config = dict(
    n_mels=80,
    hop_length=160,
    activation='relu',
    widths=[192],
    init='xavier_uniform',
    eps=1e-08,
    lr_schedule='linear',
    adamw_weight_decay_other_params=0,
)
Rows from block 8 of a small multi-label audio tagger, named by matrix and row number. Each number is 128 + 24 x the weight over its row's rms, rounded and kept within 0 to 255. All counts start at 0.
After each channel's rows are labels from the 100 clips, of 14848, where the channel reaches its highest value: "strongest on" is what is common among them. Only what is clearly more common there than usual is listed. The data: short read English sentences (LibriTTS-R). In brackets: how many of the 100, against the usual share in percent.
# c30: last pointwise conv (model.blocks.8.c3.0.weight, 192x192x1), inputs 0-95

c30.22 [119 110 112 152 147  89 106 113 118 176 145 140  93 127 119 118  95 169 140  93 135  94 121  87 105 146 191 123 138 113 126 133 120 135 105 102 120 159 144 146 152 136 104 124 136  83  96 144 137  94 126 142 164 184 104 153 130 130 122  91 119 146 112 110 142 106 124  95 156 106 104  98 129 122 112  65 155 123 119 156 100 116 121 107 137 104  98 120 171 176 123  99 117 137 112 127]
strongest on: the word "is" (67 vs 8.2); the word "what" (65 vs 5); the word "it" (29 vs 12.4)

c30.55 [ 98 126 118 134 116 110 127 123 133  96 132  94  96 121 145 114 127 132 200 132  86 121 153 110 170 155  94 167 131 104 163 135 118 119 130 121 107 101 161  88 178 129 130 111 124 125 138 168 103 146 138 133 131  90 140 147  85 175 147 117 109 131 126 161 137 157 102 118  93 126 101 138 106 131 139  99 116 167 106 127  98  97 140 114 129  94 127 115 175 100 108 123 109 122 181  96]
strongest on: the word "to" (40 vs 14.4); the word "what" (32 vs 5); the word "be" (26 vs 4.6)

c30.60 [114  70 182  99 122 142  99 154  83 120 107 168  94 106 132  99 127  98 130 130 162 170 126 145 133 140 114  98 117 148 154 163 143 117 149 106 103 170 144 108 130 102 104 165 159 129 104 125 139 141 163 105 140 122 132  84  74 160 110  90 127 120 136 118 138 136 139  95 148 122 117 141 120 160  96 127 162 133 103 128 101 129 161 118 155 163 140 157 141 102 123 129 110 136 115 102]
strongest on: the word "mrs" (50 vs 0.6)

c30.17 [124 140 176 160 107 118  97 115 106 120 110 121  89 170  99 155 188  98 127 131 143 148 151 161 138 168 107 167 172 106 104 156 129 146  97 137 127 132 103 161 167 112 173 119 121 127 111  89  98 108 129 113 133 157 156 106 117 142 170  91 139 121 135 135 134  66 123 132 165 117 137 139 119 126 139 107 109 102 143 124  99 105 118 118 147 101 137 161 155 144 109  90 125 132 145 128]
strongest on: the word "to" (45 vs 14.4); the word "be" (36 vs 4.6)

c30.187 [177 113 132 123 156 172 106 156 117 131 136 127 117 164 121 126 144 166 103 119 122 140 105 162 112 149 131 132 105 144 173 109 120 123 136 172 113 122 183 125 174 139 120  90 128 147  89 126 166 104 137  93 180 135 128 125 141 168 161 110 143 140 143 145 113 124 153 133 129  97 103 132 124  81 102  88 159 176 125 114 149 160 128 122 170 140 116  94 127 135 171 146  72 129 147 130]
strongest on: the word "he" (87 vs 11)

c30.27 [127 115 151 135  67 160  96 118 116 131 164 123  68 105  94 127 116 130 122 108 161 114  89 112 145 118 105 145 128 141 124 120  90  86 136 153 140 153 154 101 110 152  86  99 163 171 172 137 148 102 118 127 118 171 103  80 101 114 105 126 165 125 121 137 130 121 193 129 115 143 152 112 123 121 132 143 116 112 125 138 141  81 121 119 127 135 126 137 159 161 164  93 128 121 111  91]
strongest on: the word "his" (62 vs 4.1); the word "something" (25 vs 0.6)

c30.172 [ 95 116 152 120 134 196 136 138 146 170 119 136 141 127 125 155 146 144  70 160 122 118 160 116 113 139 153 119 207 139 185 153 120 168 141 158 132 136 156 136 129 115 116  83 155 146 131  90 123 129  96 168 136 150 118 131 106  85 159 105 135 159 115  93 129 108 119 111 168 154 127 156 146 142 120  99 144 101 114 157 126 142  74 120  74 159 137 151 105 125  79 128 146 145 118 154]
strongest on: the word "of" (27 vs 9.8)

c30.173 [110 137 147 130 173 107 131 172 130 107 132 127 114 121  90 106 167 132 104 139 144 136 146 100 133 109 110 117 129 131 143 122  51  89 144 138 106 151 119 157  84 117 121 115 117  99 123 108 182 134 191 118 116 123 191 143 119 143  86 130 156 103 119 144 107 130  86 132 159 148 116 124 122 165 142 167 118 115 120 130 125 125 126 149 133 103 116 107 112 103 149 128 135  98 140 121]
strongest on: the word "at" (38 vs 4.1); the word "looked" (36 vs 0.9); the word "look" (31 vs 0.9)

c30.78 [147 134 144 136 166  91 123 190 128 149 142 169 120 116  93  81 132 167  99 142 145 165  56 178 129 141 110 114 122 121  95 107 144 125 103 160 126 148 141 128 110 130 120 170 150 158 142 117 140 125 156 109  85 105 145 135 123 162 132 134 106  92 148 104 128 120 152 123 123 127 143 119 134 112 109 176 106 104 109 167 140 131  99 134 121 142 110 121 157 158 109 144 120  99 142 132]
strongest on: the word "i" (86 vs 18.6)

c30.77 [133 109 120  91 128 137 162 142 113 119 159 143 150 113 149 156 104 122 102 129 124 100 118 135 154 147 116 178 155 159 135 119 134 127 114  90 135 128 129 190 134  86  92 160 113 150  65 180 121 126  92 124 102 162 107 154  83 115  98 136 116 137 157 140 129 107 120 142 128 134  96 181 168 108 142  98 112 112 138 149 156 159  73 112 121 155 129 130 137 125 112 124  96 143 137 157]
strongest on: the word "this" (26 vs 3.5); the word "is" (25 vs 8.2)

c30.188 [149 181 133 136 137 102 138 135 133 132 129 104 161 109 119 118 145 114  71 144 116 145  75 134  95 182 130 113 123 148 170 153  97 108 101 143 208 127 175 160 157 112 120 171 157 144 113  96 161 105 140 154 103 140 112 123 115 114 176 119 112 170  74 115 138 120 119 119 177 156 140 148 136 161 114 146 122 152 139 123  96 129  85 126 123  99 152 126 121 113  96 154 116 170  91  98]
strongest on: the word "you" (36 vs 14.6); the word "made" (30 vs 0.6)

c30.7 [120 129 115 142 132 118 140 123 132 192 132  89 141  94 136 167 116 185 109 143 131 126  95  99 109 170 138 101 157 140 133 105  99 136 160 138 107 121 122 117 115 130 137 100 138 132 140 122 144 104 135 119 144 139 124 143 116 176 130 144 130 111 148 113 121 125 136  96 103 126 159 179 143  98 147 153 103  92 162 164 142 131 158 104  99 120 110 147 148 111  97 115 151 124 135 130]
strongest on: the word "to" (38 vs 14.4)

c30.64 [122 199 124 127 140 108 152  95 137 107 155 147  94 122 108 103 174 142 116 114 108 164 122 132 143 103 114 152 163 117 114 126 109  94 168 119 131 119 143 102 142 144 155 121 178 152 183 158 196 153 152 143 116 118 138 136  75 131 105 141  96 138 149 144 125 142 133 180 120 100 102 112 130 120 107 115  60  93 113 110 115 142 114 136 117 146 150 135 111 157 140 109 160 146 118 188]
strongest on: the word "mrs" (44 vs 0.6)

c30.179 [121 167 122 111 182 131  95 123 144 143  94 111 107 103 130 106 162 153 136 119  97 112 122 168 157 147 119  97 175 127 122 170  92 106 161 121 120 163 142  93  99  93 116 150 108 150 112 169 115 125 145 113 147 143 108 118 119 102 104 120 160 137  72 105 182 136 113 121  90 115 169 183 127 120 148 138 170 141 132  95 146 114 127 106 117  99 102 169 141 107 103 137 138 143  81 124]
strongest on: the word "not" (80 vs 6.4)

c30.165 [130 147 113 117 182 124 145 117 151 127  77 128 127 162 102 119 103 148 112 112 151 129 141  97 131  98  92 115 127 131 124 148 100 146 127  78 120 111 167 108 145 121 114 134 138 139 136 143 162 159 134 161 153 104 179 109 150 117 107 149 117 147 144 167 105 109 142 133 126 142 136 136 135 121 104 141 160  98  97 117 127 162 144 160 138  89 132 128 131 113 135 118 158 130 102 139]
strongest on: the word "is" (60 vs 8.2); the word "what" (57 vs 5); the word "it" (33 vs 12.4); the word "you" (33 vs 14.6)

c30.59 [139 126 106 142 138 123 113 118  95 150 113 128 102 154 116 147 165 171 129 144  92 167 120 171 144 136 128 184 117  88 133 117 153  96 126 122  94 143 144 130 137 121 128 114 150 149 160 107 136 136 122 112 133 146 152 134  87 135 117 133 113 133 111 133 112  84 101 122  87 186 137 139 125 119 116 159 126 157 160 152 127 104 114 108 130 100 149 109 125 116 133 147 161 115 135 127]
strongest on: the word "be" (99 vs 4.6); the word "must" (32 vs 1.5)

c30.164 [138 122 149 111 156 161 118 146 111 101 176 115 132 116 129 137 137 106 147 168 154 138 103 130 134 136 189  75 130  88 127 138 129 127 149  85 201 104 115 113 138 113 102 178 106  71 123 147 134 105 153 129 132 148 164 137  81 120  93 126 159 174 107 115 131 129 152 133 120 141 135 130 123 109 143 126 172 145 103 121 151 103 183 134 142 104 102 117 102 108 152 117 159 158 124 110]
strongest on: the word "be" (40 vs 4.6); the word "must" (37 vs 1.5); the word "it" (29 vs 12.4)

c30.191 [160 148 134 103 150 152 143 137 132 136 143 104 163 148 167 135 137 122  91 130 173 129 118 111 167 181 120 125 164 149 165 119 149 102 135 110 167 130 161 130 167 110 155 154 138 152 140 136 150 129 156 138  98 163 160 145 123 126  94 131 124 133 137  97 125 104  95 117 163 115  77 157 150  91 139 114 159 147 129 123 139 137 134  76 122 101 139 135 128 120 158 159 167 119 155  98]
strongest on: the word "his" (70 vs 4.1)

c30.84 [157 121 114 163 109 147 137 143 115 128 115 153 154  88  98 122 150  95 150 153 170 124 145 127 107 119 118 106  98 144 123  52 116 162  95 114  81 142 157 130 121 107 129 119 174 102 150 182 163 140 134 140 158 149  55 151 132 160 148 141 133 116 109 107 159 133 154 113 154 104 109 107 103 103 136 134 141 100 141 114 163  81 134 140  91 131 123  88 132 131  88 165 148 178 119 134]
strongest on: the word "you" (54 vs 14.6); the word "i" (54 vs 18.6); the word "don't" (43 vs 2.1)

c30.15 [178 106 170 108 170 140 100 124 129  91 137 118 112 144 100 111 150 147 114 102  76 127 130 102 169 163 152 150  99 136 116  94 121 121 154 203 113 147 190 158 119 123 118 122 142 141 156 150 176 136 153 119 160  96 143 137  87 144 137 118 166 129 114  89 116 133  71 132 135 121 107 114 110  86 115 167 146 131 130 133 147 115 128 117 138 107 153 163 129 115 108 154 160  92  75 144]
strongest on: the word "him" (87 vs 3.9)

c30.14 [132 140 150 134 121 148 104 154  87 145 143 163 139 175 154 102 114  85 112 106 164 144 131 136 127 151 121 129 138  97 121  87 133 142  93 110 149 142 116 157 142 106 156 113 191 166 126 166  88 147 125 150 110 130  61 146 146 140 130 129 141 102 122 127 157 155 110  96 118 101 170 144 139 128 151 127 146 109 119 145 123 134 140 113 129 144 126 145 130 112 103 124 124 188 120 115]
strongest on: the word "her" (44 vs 3.9); the word "from" (26 vs 1.4)

c30.57 [179 143 133 132 170 170 146 103 131 130 119 135 119 154 121 148 150 163 160 127  91 155 111 134 139 110 122 130  99 146 123 125 103  95  95 108 149 179 132 130 128 131 108 129 124 131 144 154  85 116 143 116 114 140 171 129  97 102 100 162  85 113 137 129 120 134 126 126 136 135 129  90 141 106 124 127  91 144  95 167 143 119 139 157 145 119 155 134 174 144 151 125 108 113 156 113]
strongest on: the word "not" (61 vs 6.4); the word "is" (37 vs 8.2); the word "it" (37 vs 12.4)

c30.28 [129 157 121 109 168 149 183 167 156 101 111 188 137 120 123 149 146  93 157 172 136 215 134 136 122 149 121 156 110 180  97 129 118 131 139 110 101 158 139  97 132 126 138 109 129 139 162 109 112  89 122 123 136 132 126 135  72 132 175 118 132 111 152 116 117 121 126 119 147 140 109 169 159 144 106 142 129 111 104 109  90 134 119  97  91 145  95 144 139 120  75 115 163 126 138 126]
strongest on: the word "was" (46 vs 9.7)

c30.40 [131 161 156 118 133 160 135 115 124  92 102 102 138 177 113 212 118 137 178 115 126 164 139 118  89 118 142 113 137 162 120 148 134 156 117 150 112 162 151 147 120 127 131 201 189 170 135  91  74 149 149 134 135 136 132 125 144 135 133 168 147  99 132 107 119 143 122 126 134 184 125  79 126 137 141  67 157 102 126 109 152 138 103 101 118 126 102 139 117  97 128 127 178 141 153 147]
strongest on: the word "such" (29 vs 0.6)

c30.20 [121 145 148  63 140 149 150  88 131 122  85 152  94 156 117 139 157 169 130 163 121 148 137 113 111 105 119 119 128 107 111 123 113 155 116 184 133 106  95  98 116 107 127 158 134  90 104 139 129 156 127 131 119 164 132 119 105 109 121 129 136  95 136 133 174 173 180 112 184 146  86 130 131 124 125 119 133 103 122 144 113  83 104 157 129 115 127 148 100 187  83 131 104 130 114 105]
strongest on: the word "have" (47 vs 4.3)

c30.73 [154 152 134 128 121 137  87 107 138 111 143  96 152 138 104 110  65 103 131  69 114 137 141 126  97 141 136 136 145 125 137  73  91 110 127 125 113 129 126 142 112 108 143 133 108 150 169 145 139 120  96 123 128 141 100 174 146 117 103 139 115 163 129 112 161 144 138 142 146 142 148 166 146 143 162 105 109  85  94 114 119 111 127 121 116 148 110 135 101  76 187  77 101 111 102 134]
strongest on: the word "the" (57 vs 25)

c30.160 [ 99 182 135 141 128 149 125 138 158  69 126  77 115 143 121 124 150 169 122 154 145 138 173 121 131  90 123  96 115 140 138 128 166  93 142 137 118 141  97 161 108 138 130 102 100 100 120 109 127  90 122 139 113  82 122 179  82 121 112 115 171 137 143 159 128 116 114  81 136 153 132 107 123 100 121 129  59 155 142 157 157 134 121 104 138  90 136 105 152 116 157 169 151 117 129 166]
strongest on: the word "are" (50 vs 3.3); the word "they" (40 vs 3.5)

c30.3 [132 140  61 110 161 164 155 124 166 145 136  71 150 211 131 145 170 119  96 143  90 154 122 138 123 111 100 149 108 180 132 153  90  84  95 138  91 118 130 111 118 131  92  99 139 129 124 154 138 122 143  93 123 144 144 114 122  74 141 103 102 171 107 158 122 114 132 141 146 130 125 110 172 157 106 125 130 134 159 137 127 145  78 100  74 114 126 130 159 103 113 106 135 145 124 111]
strongest on: the word "at" (41 vs 4.1)

c30.49 [119 111 147 164 149 138 123 122 122 105 136 135 142 171 133 150 104 140 134 122 140 152 126 143 165 125 123  69 120 148  87 109 125  81 161 115 164 134 150  94 123  99 188 180  86 139 189 132 149  96 108 176  84 141  99 141 124 110 121 128  96 123 153 158 113 130 101 120 129 152 138 148 129 157 127 114 123 142 152 113 131 106 148 138 107 130 125 154 158 135 115 130 124 122 135 124]
strongest on: the word "be" (41 vs 4.6); the word "must" (27 vs 1.5)

c30.186 [ 93 140 146 152 146 133  86 116 141 169 143 135 122 117 107 107 138 120 147 113 134 130 150 171 155 170  70 148 115 173 146 145 124 124 147 140 103 165 124 100 146 100 119 125  92  81 126 127 158 103 128 141 119 156 127 168 130 144 163 134 125 136 104 136 104 143 120 143 139 179  98 124 145 135 148  93  81 111 139 121 127 105 141 112 132 139 117 126 101 114 123 142 179 119  99 141]
strongest on: the word "too" (27 vs 1.2)

c30.166 [ 71 138 126 126 150 123 161 121 139 111 171 148 144 152 111  86 139 100 101 144 112 119 120 171 167 126 129 172 144 138 114 153 151 119 125 157 134  91 156 144 102 112 128 141 130 142 142 183 130 130 154 106 100 155 105 106 106 150 107 183 129 147 107 148 119 131 116 113 133  97 140 205 131 115 124 118 126 156 132 110 138 123 164 142 117 104 133 119 149 150 103 112 147 125 117 114]
strongest on: the word "he" (27 vs 11)

c30.13 [157 165 156 148 122 124 168 106 151 100 127 147 100 132 113 129 156 163 103 108 119 124 118 109 146 144 114 114 156 119 159 105  94 142 129 125  99  91 160 158 166  91 141 130 151 151 151  77 134 104 105 114 103  68 108 148  93 129 125 111 125 122 155 128 150  91 127 131 132 119  92 160 134 133 161 121 156 124 113 112  94 121 158 133 156 114 111 130 163 159 149 146 155 141 151 139]
strongest on: the word "his" (84 vs 4.1)

c30.152 [120 140 135 130 146 143 152 119 138 143 123 171 143 136 100 146 133  98 121 138  83 125 132 152 140 138 171  96 146 102 137 115  96 131 142 149 148 142  98 145 154 104 123 110  95 125 106 122 129 141 118 104 152 110 165 121  99 119  85 121 136 151 143 122 122  83 129  84 105 146  63 119 130 157 170 137 135 126 157 152 128 110 105 100 149  97 120 164 118 128 137 102 125 157 118 151]
strongest on: the word "was" (54 vs 9.7)

c30.53 [131 168 107 125 161 170 131 137 107 175 179 107 120 141 116 109 115 124 150 139 110 138 121  82 151 192 121 119 102 145  85 143 191 113 132 159 151 157 125 125  70 134 122 121 143 136  97 109 122 108 141 105 155 105 102 130 164 118 139 125 105 125 119 129 152 146 156 132 173 158 159 135 113 152 161 136 116 132 127 138 112 138  93 108 107 138 150 133  71 140 125 127 156 130  94 143]
strongest on: the word "up" (31 vs 1.8)

c30.29 [106 112 157 113 113 159 136 144 124 143  99 128  88  98 130 100  87 154  99 109 104 139  98 170 141 164 103 113 159 120 103 134  31 142 106  96 128 144 172 132 111 109 141 115 127 147 142 100 114 120 116 103  84 129 134 145 131 129 115 154 121 155 113 123 133 167  94 130 115 101 129 132 135 111 137 142 143 126 123 115 133 153 146 125 106 129 111  74 129 123 163  95 117 127 112 177]
strongest on: the word "have" (41 vs 4.3)

c30.161 [119 138 115 114  99 107 115 163 182 105 140 135 144 111 174 113 183 120 123 160 136 117  56 121 177 148 133 119  96 119  96 102 101 143 137 131 113 139  98 123 116 129 174 100 114 148 119 102  99 142 148 134 139  94 137 109 143 125 139 111 159 157 117 114 118 112 121 119 119 136 143 134 133 125 115 122 118 157 129 131 117 116 140 142 136 108 143 138 131 107 143 121 125 156 116 144]
strongest on: the word "the" (98 vs 25)

c30.38 [135 173 128 115  94 128 115 117 166 153  99 151 108 111 130 115 128  66 172 136 145 162 152 143 131 142 129 114 134 157 129 106 111 139 127  73  99 102 125 163 177  99 112  93 112 152 128 129 118 147 139 129 135 131 150 140 139  95  95 138 118 128 130 137 141 101 137  69 160 121 124  78 139 142 153 119 153 142 131 153 133  94  91 141 120 149 134 158 135 131 127 168 158 134 150 107]
strongest on: the word "was" (56 vs 9.7); the word "it" (47 vs 12.4); the word "there" (33 vs 2.8)

c30.1 [171 148 105 111 108 131 113 119 120 138 171 160 112 120 112 162 134 121 138 142 178 135 107 163 142 191  91 122 149  82 161 145 141 141 127 105 158 124 135 155 110 110  94 149 114 102 137 171 170 127 139 118 131 148 113 154 133 117 110 131 110 132 158 106 131 155 171 115 137 121 128 120 119 141 132 125 136 110 115 149 130 182 112 128 115 159 133 171 169 121  76 121 156  95 118  97]
strongest on: the word "you" (65 vs 14.6); the word "do" (30 vs 4)

c30.23 [147 116 137 115 132 123 124 151 117 115 142 124 163 139 125 135 107 101  97 171 147 155 159 135 124 119 134 178 148 126 168 155  85 131 153 103 180 105 160 142 124 104 101 194 114 140 100 185 149 101  97 158 100 128 162 144 124 141 128 178 117 119 145 173 154 127 124 139 170 118 123 100 140 112 167 143 108 117 150 121 137 114 119 108 164 138 184 138 123  78 124 167 112 140 139 148]
strongest on: the word "the" (53 vs 25); the word "with" (27 vs 3.2)

c30.31 [154 177 114 137 125 109  89 155 134 138 123 131 151 152 147 157 109 119 145 145  92 115 137 169 160 129 176 119 110 141  87 175 113  91 101 148 132 100 173  95 163 182 116 165 171 126 152 122 129 119 140 171 126 159 150 134 151 123 120 114 108 115 160 116 137  78 123 120 117  83 117 144 141 115 183 117 101 106  90 111 137 106 130 100 150 140 101  89 116 102 140  88 122 133 146  97]
strongest on: the word "not" (29 vs 6.4); the word "were" (28 vs 2.3); the word "we" (27 vs 3.2)

c30.50 [129 121 100 169 138 124 171 134 149 121 133 116  93 134 164 126 127 133 144 122 119 129 119 163 162  75 113  96 162 145 123  96  95 152 137 139 133 123 148 112 101 125 135 107 135 118 115 106 153 139  97 113 141 128 145 164  82 154 133  80 171 111 133 151 126 143 156  74 148 125 115 128 127 163 144 171 149  97 120 122 137 180 152 142 106 131  93 107 102 151  77 100 150 127 131 124]
strongest on: the word "must" (52 vs 1.5); the word "you" (43 vs 14.6)

c30.30 [128 138 145 167 120 133 118 129 125 178  83 140 131  98 110 134 146 126 115 120 139 104 124 177 157  96 166 102 150 153  92 136 181 144  90 153 117 145 122  92 109 165 183  69  96  98 117 118 127 168 125 131 166 101 189 137 104  85 138 159 140 119 165 111 163 146 143 106 145 140 112 145 129 118 107 141  90 114  96 138 124 124 116 130 103 131 135 112 140 141 147 115 172 155 130 145]
strongest on: the word "i" (42 vs 18.6); the word "to" (37 vs 14.4); the word "you" (37 vs 14.6); the word "like" (33 vs 1.9)

c30.42 [148 125 138 150 137 144 161 143 147  93 109 191 130  96 136 112  77  66 115 109 119 169 146 140  90 120 164 132 125 140 145 176 107 161 160 137  88 151 119  88 150  98 122 111 180 104 164 131 108 122 117 126  65 100 125  90 111 156 126 154 106 150  99 124 130 168  93 124 124 149 117  96 100 144 110 112  88 117 131 129 126 120 129 134 145 103 106  98 157 129 169 108 138 110 148 119]
strongest on: the word "only" (48 vs 0.9); the word "be" (39 vs 4.6)

c30.9 [128 139 145 119 151  90  97 139 113 132 127 145 164 128 120 153 172 114 122 130  88  95 125 154 131  99 135 127 133 121 151 146  96 127 130 121 156 146 100 134 149  87 126 128 149 123 162 130 120 122 129 117 150 168 142  97 123 164 133 133 129 141 103 139 119 171 107 122 151  93 141 118 123 104  81 168 137 152 123 121  98 113 142  94 122 125 144 144 119  99 117 182 121 139 112 107]
strongest on: the word "come" (35 vs 1.6)

c30.181 [133  75  71 132 180 121 140 120  97 113 163 138 144 148 119 110 107 148 134 170 165 119 140  84 178 153 147 175 126  59 147 118  78 135 129 172 153 161 143 109  95 186 127 121 140 129 141 124  76 114 116 104  96 101 133 123 124 132 110 131 119  74 109 115 119  90 136 132 166 171 117 111 147 143 116 134 180 150 117 126 119 152 157 147 157  95 162 115 108 105 136 167 146 129  99 141]
strongest on: the word "i" (41 vs 18.6); the word "you" (39 vs 14.6); the word "don't" (25 vs 2.1)

c30.156 [109 128 133 146 153 145 190 126 121 122  94 112 113 112 117 135 103 127 117 134 149  94 139 124 122  97 120 132 102 114  77 109 102 146 172 143 160 136 158 137 124 157 133  78 133 114  93 173 105 111 134 139  96  99  94 100 136 112 101 154 131  99 130 114 130 115 116 131  91 119  89  81 159 155 155 164 103 100 149 121 128 148 158 100 177 138  82 133 113 106  99 129 113 125  93 129]
strongest on: the word "only" (45 vs 0.9)

c30.56 [129 107 121 144 143 215 102 148 125  64 122 110 108 166 108 117  86 156 128 153 105  91  69 167 139 134 131 137 117 130  87 137 106  96 137 134 117 145 115 109 122 142  87 126 121 188 124 181 132 153  96 109 177 145  99 136 142 149 153 130 161 150 112  77 152 149 104  90 154 150 104 121 119 147 155  80 124 150 132 113 142 131 114 112 103 109 142  91 133 135 120 169 140 128 138 137]
strongest on: the word "who" (33 vs 1); the word "how" (25 vs 2)

c30.182 [115 134 135 105 134 115  65 162 103 135 119 144 150 162 121 160 125 115 164 155 148 148 121 109 134 156 137 132 127 150 144 119 154 114 100  96 114 116 146 115 141 147 146  93 106 145 132 148 153 148 145 141 105 142  94 114  94 127 147 122 153 143 149 111  76 117 124  79 155 118 131 133 141 120 112 108 127 116  91 136 125 178 115  97 111 168 118  65 152 132 107 133 127 128 162 133]
strongest on: the word "at" (36 vs 4.1); the word "looked" (31 vs 0.9); the word "look" (28 vs 0.9)

c30.169 [113 103 113 121 139  92 211 117 137 140 120 102 113 138 131 114 116 127 123 120 133 174 120  88 136 114  93 127 133 137 169 139 139 136 101 146 136 124 134 185 123 119 192 140 171  98 117 112 108 115 107 132 192 119  97  97 151 114 128 128 116 107 157 139 145 125 105 123 180  94 122 130 138 134 137 118 115 127  87 115 109 135 112 134 117 147 113 134 124 104 104 147 113 140 111 111]
strongest on: the word "come" (27 vs 1.6)

c30.157 [139 129 163 127 144  96 121 151 147 158 118 130 120 160 137 168 116  96 119 147 170 133 150 137 157 123 113 133  77 144 140 176 144 137 105 120  97 111 153 107 148 130 124 138 109  92 129 150  99 141 122 107 133 110 121 156  72 163  92 108 134 126 150 150 132 160 130 144 121 141 118 134 108 109 131 137 130 147 101 116 130 101 146 108 155 123 108 124 121 126 165 110 136 122 112  96]
strongest on: the word "be" (35 vs 4.6); the word "it" (35 vs 12.4); the word "had" (34 vs 3.1)

c30.8 [179 105  72 109 105 137 144 137 133 157 157 101 105 139 107 114 109 102 150 114 128 123 126  97 114 125 126 124 146 118 146 137 128 155  99 185 133 119 134 147 164 103 148  98 134 165 123 154 138 140  85 127 108 136 117 118 122 117 146 105 140 136 139 146 125 137 137 102 128 123 132 119 115 155  89 114 116 110 128 104 156 132 111  92 160 121 162 153 140 150  79  93  72 109 142 126]
strongest on: the word "is" (73 vs 8.2); the word "it" (53 vs 12.4); the word "what" (48 vs 5)

c30.168 [133 128 129 114 138 127 138  92 136 149 130 138 120 152 191 125 135 152 152 114 126 165 171 156 135 116 144 152 182 135 115 102 128  83 101 162 133 103  87 126 142 130 164 125  92 135 129 107 109 112 120 148 114 142 117 110 188 142 121 111 134 134  92 131 137 118 114 173 110 123 154 134 131 104 122 140 122 146 182 192 109 121 137 119 155  91 170 144 138  89 128 144 135 105 123 142]
strongest on: the word "not" (52 vs 6.4); the word "i" (39 vs 18.6); the word "you" (34 vs 14.6)

c30.82 [ 94 157 110 146 119 135 130 139 154 142 138 139 114 102  83 102 109 102 138 133 130 106  76 144 162 143 141 142 143 144 112 140  93 137 147 135 121 113 146 141 183 117 129 126 169 142  97 134 151 176 154 178 128  87 151  97 133 129 132 118 138 137 113 114 143 105 110 108 122 129 151 129 112  76 152 146 105 131 145  99 132 146 129  99 100 115 110 141 140 150 158 138  88 154 118 100]
strongest on: the word "not" (66 vs 6.4); the word "i" (39 vs 18.6)

c30.54 [132 152 180 158 114  90 104 153 167  76 144 153 166 150  59  92 126 162 141 110 156 129 151 154 101 132 144 110 118 138 150 123 128 115 188 137 130  98 119 149 116 158  87 105 131 124 118 146 132 138 111 136 124  98 113 133 128 120 121 114 157 110 127 103 144 165 143 115 132 126 127 118 153  99  99 121 116 122 142 127  70  83 126 128 111 123 126 127 131 117 148 100 107 121  95 122]
strongest on: the word "be" (46 vs 4.6); the word "to" (33 vs 14.4); the word "will" (26 vs 3)

c30.155 [114 107 168 178 105 144 172  95 166  71 136 104 104 120 107 133 137 143 132 131 129 144 103  69 141 120 120 144 157 145 104 167 132 120 119 125 158 133 111 139 157 134 158 116  98 105 138 157 132 154 134 108 121 143 151 133 106 146 144 120 171 163 123 138 109 119 119 131 125 130 135 126 126 133 154 109 153 110 147 131 122 155  98 117 133 113  96 135 153 161 115 138 164 159  83 109]
strongest on: the word "be" (35 vs 4.6); the word "he" (32 vs 11); the word "came" (28 vs 0.8)

c30.4 [111 120 133  95 179  96 102 138 141 175 117 113 111 120 134 120 148 123 146 136 139 110 143 163 122 121 110 111 162 115 125 145 105 150 112 137 132 134 144 133  85 114 133  94 134 124 115 114 141 107 147 162 117 146  97  95 104 158  89 132 154 106 151  91 131 133 117  88 131 141 121 115 128 172 149 133 143 145  80 121  94 140 145 109 101 146 169 108 140 145 140 143 167 121 138 119]
strongest on: the word "of" (34 vs 9.8); the word "his" (33 vs 4.1); the word "with" (32 vs 3.2)

c30.33 [103 172 210 118 169 123 194  94 128 143 176  94 122 134 144 144 175 152 128 165 106 161 115 164  92 127 151  83 146  90 145 157 126  97 155  82 125 140  81 141 140 116 114 136 158  80 134 144 107 118 105 120 126 128 109 132 118 118 142 166 118 152 162  81 138 127 149 101 136 108 151 102 119 147 142 134 136 108 141 119 130 130 159 122 120 145 110 100 116  88 101 127 112 114 117 154]
strongest on: the word "not" (94 vs 6.4); the word "did" (31 vs 2.4)

c30.62 [ 83 143  93 126 105 149 150 119 144 106 142 133 122 108 140 149 135  95 155 116 136 132 142 128 126 152 154  97 124 117 122 119 150 131 115 164 172 115 112 103 132 178 125  74 111 175 141 114 113 147 109 124 125  98  94  92 151 147  59 134 122 116 138 175  97 155 109  71 109 130 122 120 139 177 160 143 137 111 111 131  90 107 125 122  94 125 156 140 120 135 132  60 133 144  78 144]
strongest on: the word "he" (42 vs 11)

c30.76 [ 89 128 107  92 104 145 124 179 111 124 173 160 158 111 141 161 168 106 140  91 148 176  92 101 139 137 136 103 167 106 141 112 114 120 139 152 127 120 152 157 113 147 117 159 131 115 109 117  87 101 127 154 133 125 165 148 174 127 145 140 127 117 124 145 121 143 119 127  94 102 106 121 126 136 129 142 161 145  95 108 155 126 119 121  94 136 129 129 126 119 162 139 167 137 123 110]
strongest on: the word "anything" (40 vs 0.4)

c30.66 [108 122 154 117  89 125 122 150 138 114 120 157 111 130 124 130 138 130 117 140 124 171 139  64 132  84 135 128 128 142 120  97 146 156 107 123 130 120 136 145 135  93 147 112 188 108 119  93 159 139 146 120 153 128 109 120 135 139  92 126 105 124 136 112 150 144  94 132 109 169 161 110 121 123 133 121  95 161 150 164 123 114 116 163 123  90 122 132 159 116 196 132 142 144 112  95]
strongest on: the word "come" (46 vs 1.6); the word "been" (25 vs 1.3)